Weights of a small self-supervised audio encoder (BEST-RQ).
Training: muon at rate 0.0025, 2800 steps, batches of 64.
Data: trained on single notes of musical instruments (NSynth), 184686 training examples, 1.0 epochs.
Rows from block 4 of a small self-supervised audio encoder (BEST-RQ), named by matrix and row number. Rows with one number belong to one neuron. Each number is 200 + 30 x the weight over its row's rms, rounded and kept within 0 to 999. All counts start at 0.
After each neuron's rows are labels from the 100 clips, of 14976, where the neuron reaches its highest value: "responds to" is what is common among them. Only what is clearly more common there than usual is listed. The data: single notes of musical instruments (NSynth).
# fc1: MLP up (model.blocks.4.mlp.fc1.weight, 768x256), inputs 0-85
# fc2: MLP down (model.blocks.4.mlp.fc2.weight, 256x768, transposed), outputs 0-85

fc1.158,209,167,150,140,197,159,191,193,207,198,200,226,226,231,179,204,233,168,162,156,207,236,157,199,185,217,220,204,224,184,163,267,208,224,176,211,242,210,204,279,184,197,199,199,246,247,231,197,213,167,215,289,204,185,175,187,159,170,163,160,234,205,166,194,235,183,193,175,217,222,227,216,189,193,208,194,125,199,247,219,210,173,243,178,221,182
fc2.158,166,208,221,210,234,231,193,209,168,193,162,185,194,178,186,153,182,173,278,191,196,186,238,177,173,171,138,194,161,181,210,223,143,180,230,154,169,172,246,163,208,200,201,212,171,110,162,219,189,193,206,140,207,179,244,214,211,235,240,233,197,180,209,239,177,215,177,220,187,194,136,174,174,203,232,172,260,208,161,216,234,230,191,167,197,242
responds to: octave 6; mallet; pitch class F; note: F6

fc1.345,217,179,230,174,183,198,184,226,179,197,218,159,169,194,189,152,164,238,244,214,188,195,191,212,172,180,218,168,287,160,223,188,213,159,202,247,219,217,175,188,209,216,243,214,187,185,197,221,183,205,177,242,165,192,158,214,166,253,210,183,208,182,242,154,176,203,150,206,138,184,192,163,195,184,195,194,230,215,177,181,187,184,186,242,166,170
fc2.345,178,248,181,237,190,168,147,226,232,171,202,209,190,151,174,255,178,166,101,230,203,191,208,219,162,184,195,200,247,208,227,178,222,246,247,216,173,171,190,203,112,213,202,245,159,169,145,226,209,209,216,199,250,257,232,199,200,218,235,217,161,205,198,166,203,203,243,216,201,191,193,195,198,213,182,226,185,183,228,179,188,213,190,176,194,215
responds to: organ

fc1.518,166,206,227,180,166,221,230,178,225,197,176,178,261,252,220,116,228,220,193,242,198,191,176,261,157,176,201,193,238,180,214,212,162,196,178,221,209,210,219,189,161,189,239,227,147,183,201,199,230,229,145,153,187,181,240,188,214,208,224,175,201,212,160,213,246,226,243,188,218,228,220,156,202,211,205,235,122,198,198,206,140,241,203,205,222,199
fc2.518,202,203,187,218,231,190,138,263,193,225,233,231,179,130,188,192,209,255,245,200,190,181,177,153,216,214,260,187,233,221,160,187,156,188,263,184,191,213,182,182,219,192,229,207,160,173,194,157,168,190,250,197,211,240,126,224,195,226,180,260,209,221,214,254,241,220,226,253,215,174,167,235,206,195,185,163,198,226,226,236,239,250,181,194,221,225
responds to: octave 3; pitch class F#

fc1.477,200,187,200,223,146,223,203,228,190,195,181,227,206,263,201,227,188,226,211,199,210,208,195,189,171,181,185,210,175,153,200,158,199,203,231,208,202,295,203,210,207,232,135,200,209,165,209,173,208,162,232,170,259,156,207,165,199,175,264,213,166,256,181,192,183,198,259,183,215,114,190,184,149,205,173,188,228,181,200,229,224,216,209,175,203,167
fc2.477,146,213,201,164,243,219,167,214,213,210,179,226,195,199,250,205,230,202,170,178,204,208,241,197,203,236,196,153,200,196,172,174,180,207,211,198,195,187,172,188,213,171,231,182,221,200,232,193,198,174,202,217,179,232,183,212,224,215,250,213,203,211,177,235,238,229,163,237,184,249,193,158,233,224,241,223,221,223,251,211,120,222,213,231,181,225
responds to: octave 5; octave 6; pitch class D#

fc1.254,185,173,180,141,206,225,168,195,216,212,226,212,162,189,206,185,190,181,185,264,221,201,156,222,196,205,240,186,244,176,220,189,172,206,142,160,226,221,217,196,207,165,264,191,228,155,205,148,157,227,200,225,207,164,225,217,198,235,210,165,226,263,245,206,212,233,196,177,203,208,207,191,191,204,246,177,216,163,172,231,205,137,196,216,255,157
fc2.254,248,226,185,205,197,192,223,220,189,187,160,252,228,220,243,162,179,176,165,155,222,202,204,135,204,209,168,183,203,212,128,229,216,180,230,182,142,214,187,196,223,197,252,206,157,216,242,204,185,159,210,162,228,227,230,231,216,224,198,198,214,263,196,205,199,205,169,149,181,218,183,163,222,277,162,182,174,222,215,226,200,255,193,148,141,172
responds to: octave 2; pitch class A; instrument family: keyboard; octave 6

fc1.510,245,168,188,202,158,203,198,153,191,173,193,183,219,198,245,200,150,240,175,187,210,198,172,188,205,210,143,249,224,200,176,201,215,225,234,190,166,235,187,210,173,218,194,180,164,214,202,163,244,174,200,161,178,211,213,225,175,191,209,235,196,172,261,212,208,193,222,184,192,175,161,198,130,165,176,198,232,194,213,217,194,257,210,202,246,172
fc2.510,210,222,231,208,225,173,233,210,212,213,203,179,194,229,151,150,177,202,211,167,198,179,211,230,216,210,250,185,144,151,191,243,172,192,230,177,202,190,194,192,186,156,186,199,219,198,208,207,162,171,191,228,221,247,203,161,222,231,222,189,224,161,194,184,253,188,210,201,185,245,179,255,188,214,200,135,149,204,219,205,151,204,201,197,140,231
responds to: guitar; octave 5

fc1.56,229,236,209,206,226,212,233,137,179,184,167,161,186,218,260,194,224,181,231,186,204,179,165,218,193,260,257,168,190,160,176,255,171,211,269,142,237,128,176,185,227,208,228,226,175,174,250,197,214,208,224,264,173,194,141,214,196,235,209,219,210,218,211,209,199,133,244,197,191,184,173,118,200,196,182,193,247,168,196,181,153,191,201,236,208,200
fc2.56,170,193,207,149,234,171,178,238,212,196,257,233,240,213,187,179,153,236,176,201,132,208,272,221,181,208,103,195,177,265,220,173,234,237,127,210,181,227,186,191,220,242,195,175,211,194,210,189,204,189,240,149,228,189,209,215,207,226,170,190,258,182,217,266,157,253,152,226,217,235,214,259,188,190,239,199,166,192,232,231,241,225,259,210,216,197
responds to: octave 7; mallet; pitch class A#

fc1.349,224,145,251,220,173,224,222,201,182,196,191,169,230,227,225,213,225,141,259,188,165,248,185,210,230,153,169,227,201,198,191,235,197,266,210,215,190,292,212,198,215,182,155,226,222,142,187,148,173,185,192,214,216,169,188,260,229,205,189,257,212,233,151,181,188,215,231,197,149,235,194,235,170,156,192,186,167,198,197,200,191,210,250,203,207,172
fc2.349,256,171,171,189,228,210,229,181,198,231,237,161,190,198,170,214,194,187,137,186,189,244,199,201,157,209,213,211,189,226,200,225,253,180,170,172,181,166,143,205,224,232,210,155,183,237,195,201,221,232,227,195,174,207,107,170,233,211,189,209,193,127,269,201,191,153,122,210,258,144,167,174,194,201,162,211,221,209,202,166,154,197,172,219,173,218
responds to: organ

fc1.124,160,185,137,225,226,175,216,212,189,202,204,208,147,203,227,131,195,265,228,260,232,176,196,212,146,168,233,140,195,161,228,194,214,190,258,208,195,199,152,180,209,249,194,225,209,158,198,189,133,153,231,168,234,148,224,212,172,199,212,171,201,248,215,183,181,163,185,176,193,192,224,225,232,210,191,216,211,239,174,153,244,207,183,138,188,182
fc2.124,213,231,212,169,203,183,143,225,172,162,232,178,148,167,254,235,220,139,198,194,205,190,173,159,275,216,187,211,229,234,211,222,220,272,228,176,226,189,153,195,178,166,217,191,141,218,210,208,197,171,166,212,186,223,167,158,194,177,187,266,154,150,178,244,199,208,163,235,235,176,203,185,200,207,236,187,201,166,216,212,179,192,174,207,195,210
responds to: octave 7; guitar; pitch class C#

fc1.174,175,220,247,198,205,222,90,161,230,222,158,179,135,200,220,199,207,158,192,227,187,187,192,229,168,173,191,204,264,192,162,198,125,249,210,217,194,173,196,221,230,216,175,211,192,182,178,200,228,185,196,202,226,180,195,172,181,213,244,181,187,213,200,230,173,226,168,155,261,177,207,182,222,242,210,238,256,162,232,194,126,228,208,196,203,211
fc2.174,246,227,165,252,216,202,247,206,186,160,210,227,276,191,187,174,248,245,194,274,189,223,194,223,171,228,230,196,183,227,171,181,218,153,230,203,201,204,188,181,143,176,211,211,206,227,233,245,188,189,235,171,176,267,209,245,266,188,214,188,176,190,229,203,241,187,219,232,115,156,159,162,198,203,210,200,151,242,183,196,222,184,221,216,174,208
responds to: octave 2

fc1.642,207,202,211,184,196,194,211,212,160,158,246,231,184,216,150,226,193,218,154,236,263,217,188,274,201,149,193,185,195,164,224,172,213,217,203,130,206,154,165,280,208,209,236,160,171,163,185,214,243,196,167,230,213,203,164,234,229,231,234,243,192,212,169,227,228,206,219,183,209,183,262,211,224,187,207,215,190,200,196,232,224,171,209,161,230,124
fc2.642,156,234,223,241,212,176,223,240,188,188,194,207,234,168,235,199,190,244,271,205,214,214,192,255,171,246,173,221,159,222,188,231,160,212,176,239,214,239,206,165,165,197,168,218,171,259,200,217,178,174,220,172,169,216,257,177,256,205,118,206,188,179,216,222,213,158,202,214,155,179,191,165,155,215,140,169,254,229,191,212,141,195,185,204,240,237
responds to: octave 3; organ

fc1.157,268,202,201,160,185,185,232,155,154,207,240,187,186,230,186,168,207,172,153,198,189,168,221,213,208,207,167,187,171,226,199,215,139,195,188,220,254,182,204,215,186,210,184,249,191,209,201,199,212,252,229,233,206,199,171,140,169,219,158,149,170,205,199,207,218,168,265,182,189,164,188,123,213,187,198,182,270,225,251,176,181,192,189,145,197,213
fc2.157,168,239,189,287,236,190,197,220,229,202,156,197,219,186,223,207,181,254,259,190,187,259,164,192,190,206,240,225,231,206,200,133,220,191,219,199,171,206,190,193,233,159,216,193,174,170,200,181,142,178,191,200,228,185,250,235,209,189,266,239,198,198,177,234,168,217,141,170,225,247,192,243,177,196,182,237,131,189,201,184,233,216,208,208,149,209
responds to: electronic; octave 7; organ

fc1.554,210,202,181,191,223,214,181,168,206,178,187,195,243,150,196,229,252,199,148,147,197,195,193,194,236,161,155,157,241,202,195,217,180,213,160,205,191,246,188,178,175,283,244,215,194,174,180,163,189,234,167,213,160,166,180,244,165,179,202,133,232,175,168,140,240,192,146,173,159,129,156,174,186,234,217,168,246,179,213,256,202,201,181,225,251,170
fc2.554,154,190,207,170,214,129,191,244,270,174,197,213,203,242,161,173,193,248,208,216,179,210,237,244,170,198,202,228,207,220,175,146,187,187,237,241,193,187,237,190,197,187,177,217,209,177,219,194,246,222,161,187,180,188,194,165,198,214,208,321,213,224,217,228,192,198,203,218,191,223,234,184,147,213,177,232,225,205,192,171,128,221,221,240,181,222
responds to: guitar; octave 3

fc1.31,188,153,178,214,198,214,172,156,212,231,164,149,165,184,177,217,242,206,208,195,212,219,264,201,182,189,185,226,195,235,273,148,159,225,160,164,163,231,163,173,235,189,215,199,166,239,170,194,211,218,233,213,181,162,202,203,215,200,180,180,168,160,273,215,182,177,203,134,191,163,251,198,224,153,265,193,255,179,197,242,210,211,233,235,181,184
fc2.31,203,233,139,211,209,248,220,251,174,213,210,179,206,197,225,172,185,171,199,210,179,135,149,225,196,159,198,170,177,171,144,232,214,184,237,245,213,165,212,234,175,183,155,154,248,158,159,194,199,212,183,175,187,246,253,174,175,244,198,228,190,209,158,159,172,236,208,235,186,284,203,177,181,237,174,185,173,181,228,178,224,208,205,192,200,197
responds to: octave 7; mallet

fc1.274,258,170,154,182,175,216,150,173,175,204,207,201,160,176,207,157,203,233,215,231,258,157,214,173,218,196,200,237,178,175,253,253,230,185,153,194,179,138,234,277,161,213,229,160,210,214,179,180,229,187,209,194,176,223,152,178,192,170,189,193,261,164,180,129,210,175,193,233,141,183,163,184,187,215,184,218,187,226,146,191,195,179,207,151,267,206
fc2.274,175,206,194,183,202,151,201,199,194,226,143,186,247,252,236,200,120,223,191,236,201,216,203,164,226,206,173,246,221,188,156,186,146,169,227,235,229,204,214,177,199,154,215,249,200,201,253,223,168,210,165,194,203,156,230,206,199,272,223,162,185,198,161,250,212,193,189,190,229,217,214,228,220,215,159,211,222,201,142,176,189,215,182,214,195,203
responds to: octave 7; pitch class C

fc1.198,145,241,224,204,214,198,174,257,162,163,196,135,166,222,205,217,169,200,229,191,215,161,173,179,221,209,229,233,255,226,225,204,244,197,139,213,160,142,209,180,207,148,185,139,227,196,154,239,198,189,191,225,193,229,184,202,182,230,181,213,221,177,207,213,178,169,225,144,228,171,207,215,220,210,253,185,178,247,141,215,219,208,186,229,186,238
fc2.198,221,157,235,224,175,214,232,163,205,193,235,288,216,197,207,148,209,200,204,192,190,187,208,247,158,196,223,219,165,188,155,220,134,178,226,193,247,198,205,229,196,243,224,241,180,166,228,195,238,202,193,175,239,188,208,213,206,173,184,201,194,205,200,176,202,234,151,242,169,192,199,179,163,225,129,220,196,156,246,214,192,203,203,172,235,143
responds to: electronic; organ

fc1.712,191,202,211,212,222,263,208,216,217,194,193,197,160,195,143,194,179,157,228,190,195,142,194,184,261,240,213,190,204,198,197,249,224,181,158,223,171,243,198,242,190,192,193,206,189,218,205,195,113,137,183,209,205,162,132,248,229,206,253,194,168,209,225,244,153,220,192,209,193,198,172,212,163,144,184,181,230,179,183,164,211,201,217,170,194,225
fc2.712,215,152,217,238,195,183,212,165,152,216,188,190,215,183,253,200,249,255,179,206,178,219,197,217,192,128,182,175,249,210,216,199,201,249,216,195,225,152,194,197,203,199,222,177,263,161,218,181,276,222,214,211,220,211,279,159,189,220,172,173,197,196,185,156,230,200,186,148,239,199,209,209,208,238,207,215,152,198,235,218,208,180,209,212,255,183
responds to: organ

fc1.581,163,183,251,210,196,181,181,196,171,256,202,214,233,176,252,160,190,216,162,219,197,211,194,206,159,183,211,194,205,205,180,214,203,170,190,150,193,198,277,230,221,201,174,191,159,140,181,161,176,144,191,192,206,175,209,189,199,223,222,185,185,221,198,188,182,198,193,161,166,208,261,191,231,204,206,173,225,155,158,228,187,226,222,189,208,194
fc2.581,244,268,178,157,211,212,247,192,207,150,193,209,149,211,149,222,208,228,216,168,184,202,248,172,179,168,175,169,162,238,179,180,202,192,243,208,239,186,163,197,167,197,200,241,194,222,243,215,246,187,190,226,176,212,126,203,162,195,211,237,208,140,217,163,210,170,198,262,198,180,175,160,224,201,180,242,157,228,204,198,179,202,186,167,200,202
responds to: octave 7; pitch class B; pitch class A#

fc1.558,207,218,169,258,183,185,176,235,138,180,253,227,148,214,202,183,191,195,208,171,244,247,219,253,163,147,226,248,134,188,208,201,187,214,208,201,139,170,179,223,180,207,174,265,222,246,225,230,190,236,227,221,245,161,195,137,241,234,169,228,180,222,213,175,223,219,198,224,207,143,206,236,206,140,195,193,198,175,215,230,159,208,198,186,207,202
fc2.558,163,198,230,178,189,153,214,248,274,236,173,181,250,199,159,220,181,160,248,201,194,127,190,245,188,194,165,180,206,167,222,203,195,177,265,189,199,238,234,261,217,164,187,183,183,212,197,186,227,272,217,189,204,181,211,176,213,215,182,228,272,217,224,242,206,158,223,170,204,223,173,206,178,228,193,232,190,208,174,180,210,181,239,203,202,193
responds to: octave 6; pitch class E; pitch class F#

fc1.300,215,183,166,176,190,199,291,202,232,198,211,231,204,169,167,182,199,207,223,196,216,201,167,191,184,148,192,187,191,177,203,215,191,281,179,181,161,223,265,218,162,261,197,235,191,227,184,201,220,201,200,212,234,216,165,241,199,171,207,233,210,217,184,202,195,226,198,237,165,157,204,195,200,247,204,165,234,189,127,191,187,191,254,167,198,197
fc2.300,230,214,226,227,180,144,164,215,163,185,192,182,254,224,230,236,250,183,194,193,183,240,187,200,190,187,195,199,192,245,231,143,192,123,174,255,240,171,174,202,195,162,202,175,182,200,204,166,183,216,248,225,183,233,232,194,179,173,194,169,237,173,200,205,226,160,196,169,206,167,207,216,266,137,199,184,187,170,227,215,205,250,161,197,234,218
responds to: organ

fc1.406,208,167,182,194,193,229,208,254,213,192,209,175,199,221,180,226,168,174,243,156,168,152,199,190,201,223,201,170,218,222,121,190,179,207,153,208,175,211,185,151,206,195,125,205,198,194,126,211,226,180,187,209,237,217,182,192,151,205,239,174,203,222,213,230,137,215,207,170,226,159,202,241,240,178,208,213,159,190,168,153,183,197,162,177,193,172
fc2.406,185,218,224,178,222,165,201,138,181,234,169,269,214,166,237,177,257,199,162,233,213,263,189,180,226,160,178,202,189,173,229,230,197,211,264,198,229,172,180,226,182,168,248,228,183,210,247,179,203,184,231,197,160,216,233,210,236,183,205,192,131,195,211,196,231,194,187,224,161,229,212,123,146,218,184,217,219,201,174,226,222,238,231,217,214,221
responds to: octave 6

fc1.715,182,160,127,200,201,206,187,180,212,151,225,195,238,240,176,262,258,228,187,176,174,194,179,254,205,175,234,153,195,226,190,161,224,184,197,172,148,239,217,214,220,212,183,216,168,192,239,169,203,195,207,229,171,203,182,164,213,209,179,198,214,162,186,179,216,139,208,200,200,187,236,193,207,205,145,156,220,172,212,197,194,219,192,180,237,228
fc2.715,235,196,241,177,204,163,196,175,207,198,195,231,168,186,146,213,175,168,208,211,192,214,188,204,194,209,164,177,168,189,188,147,214,162,182,185,200,195,245,152,234,234,165,184,196,230,152,187,194,227,212,168,202,188,214,205,213,134,171,212,153,246,228,130,180,269,208,209,216,175,202,215,198,194,216,215,255,254,191,217,186,162,191,247,224,185
responds to: guitar

fc1.129,244,156,233,183,245,213,173,275,199,194,170,210,242,273,173,193,161,181,204,145,184,212,186,166,188,167,199,227,200,125,183,232,211,148,220,186,206,198,160,222,202,158,207,232,191,175,202,132,232,144,227,210,199,237,216,177,177,231,219,192,163,198,240,205,225,258,223,172,228,215,197,172,211,156,175,135,184,177,202,232,202,226,237,210,187,179
fc2.129,186,268,172,203,147,190,215,164,201,207,279,183,174,164,232,225,204,170,208,202,223,217,230,211,204,205,174,181,149,237,208,181,160,268,182,184,169,185,200,147,194,264,194,191,231,180,186,230,209,266,183,215,183,135,159,170,235,172,202,220,232,204,161,188,205,160,210,227,195,173,172,187,185,263,240,266,197,247,208,176,198,188,181,188,190,201
responds to: octave 5; organ; pitch class C#

fc1.483,202,198,186,203,229,174,165,190,195,191,188,168,141,215,191,188,191,186,189,197,232,208,194,182,155,166,174,159,164,168,178,182,160,220,193,228,185,243,218,244,192,186,165,193,165,170,194,205,264,146,210,217,282,249,212,206,213,191,235,213,243,248,220,218,208,163,175,210,210,229,129,207,245,160,176,186,249,202,153,165,225,257,190,142,181,170
fc2.483,196,256,215,168,219,203,206,250,190,180,241,224,223,167,253,165,200,165,183,217,178,199,171,209,221,187,230,235,167,207,194,142,213,211,217,201,203,150,222,136,226,239,193,170,246,188,225,233,154,228,150,239,155,197,150,192,188,200,208,168,191,174,198,176,204,178,188,204,218,168,205,177,161,182,154,213,188,171,229,212,197,118,180,254,240,258
responds to: octave 3; pitch class D

fc1.144,275,199,164,227,215,147,228,194,194,167,163,196,217,198,203,169,217,231,163,215,185,269,218,159,254,223,169,235,187,234,162,277,209,209,228,189,177,216,245,205,213,155,194,211,191,182,252,294,212,235,207,175,205,174,233,254,163,245,232,219,189,233,206,204,187,183,189,185,291,224,155,211,217,244,184,213,143,149,186,186,177,243,220,201,204,178
fc2.144,169,210,210,174,218,209,189,230,187,165,265,225,240,263,231,268,204,204,241,192,202,198,209,196,138,223,201,231,229,146,266,166,235,192,146,208,190,235,169,158,210,184,192,243,165,198,234,149,255,243,229,179,189,251,234,178,198,225,210,160,211,187,170,237,196,139,196,203,201,160,207,165,177,161,234,192,254,215,205,187,193,175,235,207,172,225
responds to: octave 7; pitch class G; pitch class: C; note: C6

fc1.726,226,177,222,170,203,204,212,205,200,169,200,181,214,250,159,116,227,192,197,236,233,191,180,224,181,164,217,184,229,143,160,237,200,198,183,218,240,198,159,201,220,131,203,219,171,247,187,174,193,117,214,177,252,196,185,172,217,141,233,204,262,190,144,177,260,191,210,190,246,171,258,196,211,190,215,229,191,222,202,236,220,162,204,214,230,224
fc2.726,159,227,250,258,253,196,149,152,222,140,171,186,181,187,166,244,230,188,194,153,144,195,186,200,170,228,158,242,168,190,195,171,255,218,252,182,159,211,236,211,135,226,209,193,215,195,229,191,205,216,233,219,161,229,188,245,233,209,216,209,156,205,236,189,150,201,196,243,162,140,151,211,233,238,180,187,188,196,232,180,226,206,180,218,189,203
responds to: octave 3; string

fc1.4,215,188,184,224,163,184,212,245,270,219,123,201,222,181,200,152,213,170,177,223,252,154,216,241,184,259,163,148,174,143,213,172,156,210,163,212,184,212,232,224,161,195,183,211,220,159,219,163,217,169,199,228,214,262,183,210,191,220,218,193,233,157,213,227,157,179,170,240,210,221,190,234,220,179,263,194,166,228,220,235,204,210,145,219,250,200
fc2.4,161,238,219,227,227,231,199,200,190,203,228,162,205,236,169,173,189,173,193,184,206,213,174,191,253,247,163,237,189,231,205,220,195,228,202,180,190,245,219,179,215,210,171,198,176,189,241,220,155,179,180,178,212,130,229,218,215,208,245,186,237,205,172,190,259,176,180,176,215,128,242,182,205,205,188,208,246,252,194,134,267,245,189,208,194,219
responds to: octave 4; pitch class F#; pitch class D

fc1.220,176,237,228,206,165,210,252,190,148,186,174,250,176,191,189,180,152,195,212,207,192,191,158,193,216,149,214,190,229,187,214,246,227,178,168,184,171,215,200,202,218,227,220,195,218,205,224,195,179,152,214,142,153,194,140,186,211,190,150,177,217,174,249,210,198,179,207,189,215,237,206,209,217,229,184,260,163,223,176,252,224,192,217,121,208,197
fc2.220,205,213,184,203,288,200,221,215,220,199,227,204,222,180,215,227,211,192,195,179,166,214,229,222,213,203,169,183,167,155,165,198,198,212,232,197,218,206,170,269,176,183,210,215,160,184,222,218,221,219,212,245,208,191,227,211,181,236,202,209,160,251,195,247,238,168,195,248,184,136,168,207,201,193,177,187,172,213,221,226,192,243,207,195,237,149
responds to: electronic

fc1.377,194,162,172,230,207,185,186,197,193,190,176,201,192,215,225,220,183,167,205,178,200,155,173,215,204,213,181,212,189,215,224,228,182,239,181,206,187,199,233,219,259,226,221,202,151,169,221,179,193,201,192,194,195,195,159,193,191,214,204,246,162,215,246,206,226,166,203,200,201,205,178,207,202,180,228,219,221,244,171,223,193,158,236,205,163,255
fc2.377,165,198,190,187,215,192,183,211,187,192,179,259,267,194,204,192,150,215,142,211,284,205,238,174,206,182,187,147,223,176,189,181,198,168,173,204,151,219,191,174,195,219,163,186,202,200,179,229,160,156,186,174,194,161,208,229,202,174,221,200,226,196,198,219,213,156,222,248,223,198,217,145,168,278,186,176,192,203,142,233,177,214,173,172,233,185
responds to: octave 2; keyboard; octave 1

fc1.142,209,160,166,168,241,163,184,213,227,246,169,146,199,196,174,195,165,210,196,234,191,187,218,205,194,205,237,203,193,167,123,231,258,176,144,150,257,182,186,216,238,124,239,228,115,259,185,182,233,214,271,163,218,232,195,158,183,202,197,212,205,223,178,178,188,159,144,160,190,168,216,210,171,154,211,204,209,144,205,219,212,122,164,189,188,207
fc2.142,225,250,244,204,179,206,205,200,219,189,231,246,232,177,188,225,229,212,192,176,195,267,172,132,229,200,165,200,238,208,248,207,144,188,167,178,180,185,198,202,176,219,173,208,207,147,202,186,190,160,197,235,208,155,233,246,174,204,157,175,160,150,197,224,208,176,229,272,207,215,169,176,245,196,174,197,203,226,200,191,207,247,215,213,211,184
responds to: octave 3; mallet

fc1.719,219,219,202,156,211,203,191,213,202,199,172,192,168,225,235,175,179,173,214,227,195,208,205,221,216,161,131,219,211,213,217,240,191,220,191,190,142,161,211,203,195,179,193,204,180,227,264,223,185,171,163,169,194,167,225,255,218,206,204,177,202,236,157,177,186,166,217,236,272,218,152,173,140,158,164,211,176,218,246,118,175,273,178,121,205,211
fc2.719,181,152,216,244,205,203,197,177,201,198,203,239,194,159,198,199,159,267,213,176,201,265,170,179,208,260,234,219,169,168,222,172,246,190,186,184,214,176,184,204,216,172,231,160,177,147,161,202,212,220,174,157,233,216,214,150,189,177,209,237,181,217,199,212,241,246,196,228,167,227,199,218,204,196,179,248,188,179,205,280,213,159,182,242,191,204
responds to: octave 7; pitch class A#; note: A#7

fc1.576,196,187,205,231,169,182,188,192,137,196,224,185,182,163,205,169,145,164,202,146,194,205,223,219,183,163,157,203,195,144,175,234,168,198,156,192,219,223,207,179,222,196,228,180,209,144,172,188,169,230,198,137,255,199,146,224,206,200,182,208,203,208,230,238,164,210,159,167,181,159,209,238,159,209,199,187,261,168,216,260,198,205,209,272,210,231
fc2.576,187,160,134,203,172,255,229,198,220,176,192,243,202,193,184,205,205,204,178,248,229,214,226,172,165,180,213,156,189,219,232,244,204,211,217,246,223,177,152,215,224,245,159,202,222,260,228,167,234,192,192,242,207,181,214,155,150,204,193,215,213,171,178,211,231,164,197,193,205,192,175,197,213,229,213,190,119,209,195,183,201,187,190,223,174,206
responds to: octave 4; pitch class A#

fc1.53,189,208,218,204,241,216,232,199,179,173,177,228,254,205,271,194,270,159,207,238,251,124,191,159,193,200,211,182,168,224,163,215,177,208,232,212,169,191,163,219,197,161,213,201,161,250,179,209,222,230,200,217,176,160,158,189,213,215,185,240,281,177,151,219,231,200,167,240,175,210,179,197,172,149,197,204,142,222,170,206,180,222,216,170,193,162
fc2.53,237,224,179,217,170,177,187,179,187,213,227,218,241,195,191,162,179,233,196,168,176,176,196,218,189,223,181,194,184,188,224,184,180,175,180,213,264,190,193,219,170,204,219,190,202,163,221,205,199,205,182,211,219,230,202,235,187,174,228,200,154,222,238,219,171,225,160,154,255,200,186,188,209,233,230,189,264,189,191,243,195,221,243,225,213,255
responds to: organ; pitch class F#

fc1.491,193,166,179,201,162,195,217,248,215,164,209,176,203,232,232,195,171,167,179,248,215,218,163,195,183,216,176,168,214,181,163,214,240,238,166,266,208,208,195,189,144,205,187,208,187,275,209,161,208,171,211,147,178,236,203,198,176,205,270,205,161,220,192,201,181,234,201,212,236,241,174,233,174,189,150,185,167,127,205,194,245,192,210,229,203,226
fc2.491,186,194,247,192,179,230,220,187,140,234,194,195,189,153,159,222,229,229,197,192,185,227,237,198,164,196,227,228,213,213,213,194,133,204,171,183,199,162,217,240,217,187,178,221,228,154,192,218,223,226,189,248,208,205,185,204,231,175,158,225,212,178,149,210,185,196,207,170,220,182,197,182,210,195,214,201,232,235,216,199,192,203,221,148,186,169
responds to: electronic; keyboard; octave 3

fc1.147,244,172,234,189,255,157,181,236,196,158,183,155,243,270,189,130,224,183,185,256,179,175,197,255,205,179,294,191,185,186,172,256,198,189,214,214,168,205,211,242,180,146,223,183,223,209,197,223,256,213,211,222,167,189,196,194,220,188,191,227,162,141,165,176,246,192,177,185,170,181,209,250,215,214,210,233,209,179,202,210,209,234,202,175,162,196
fc2.147,175,201,103,190,209,234,206,157,226,256,213,214,179,201,207,227,224,214,227,225,199,159,155,181,215,253,174,215,221,213,239,198,166,249,235,172,226,216,216,232,200,217,186,205,153,212,208,167,185,196,251,235,227,194,168,219,190,208,208,204,241,223,201,207,240,187,222,252,210,164,220,233,189,169,195,131,232,183,173,178,158,220,208,239,227,195
responds to: octave 6; pitch class E; note: E6; note: F6

fc1.600,215,225,230,178,208,222,185,212,202,140,210,215,148,249,151,201,212,231,240,223,225,212,213,197,183,214,175,176,160,145,208,222,160,180,170,243,218,238,244,190,247,182,172,279,243,184,253,188,203,153,226,192,240,204,212,257,212,204,159,157,205,173,228,250,186,188,165,184,197,199,150,175,190,185,156,196,227,237,164,235,203,195,239,224,205,214
fc2.600,237,206,215,224,241,157,227,298,148,236,213,277,175,141,224,234,245,200,140,230,161,232,250,213,224,205,237,222,195,217,196,188,196,240,202,218,197,176,211,186,165,269,238,203,190,144,211,240,181,242,164,201,189,235,228,216,170,220,216,207,187,203,195,165,202,213,195,198,160,221,134,236,200,240,176,207,218,163,198,168,200,255,159,206,158,224
responds to: guitar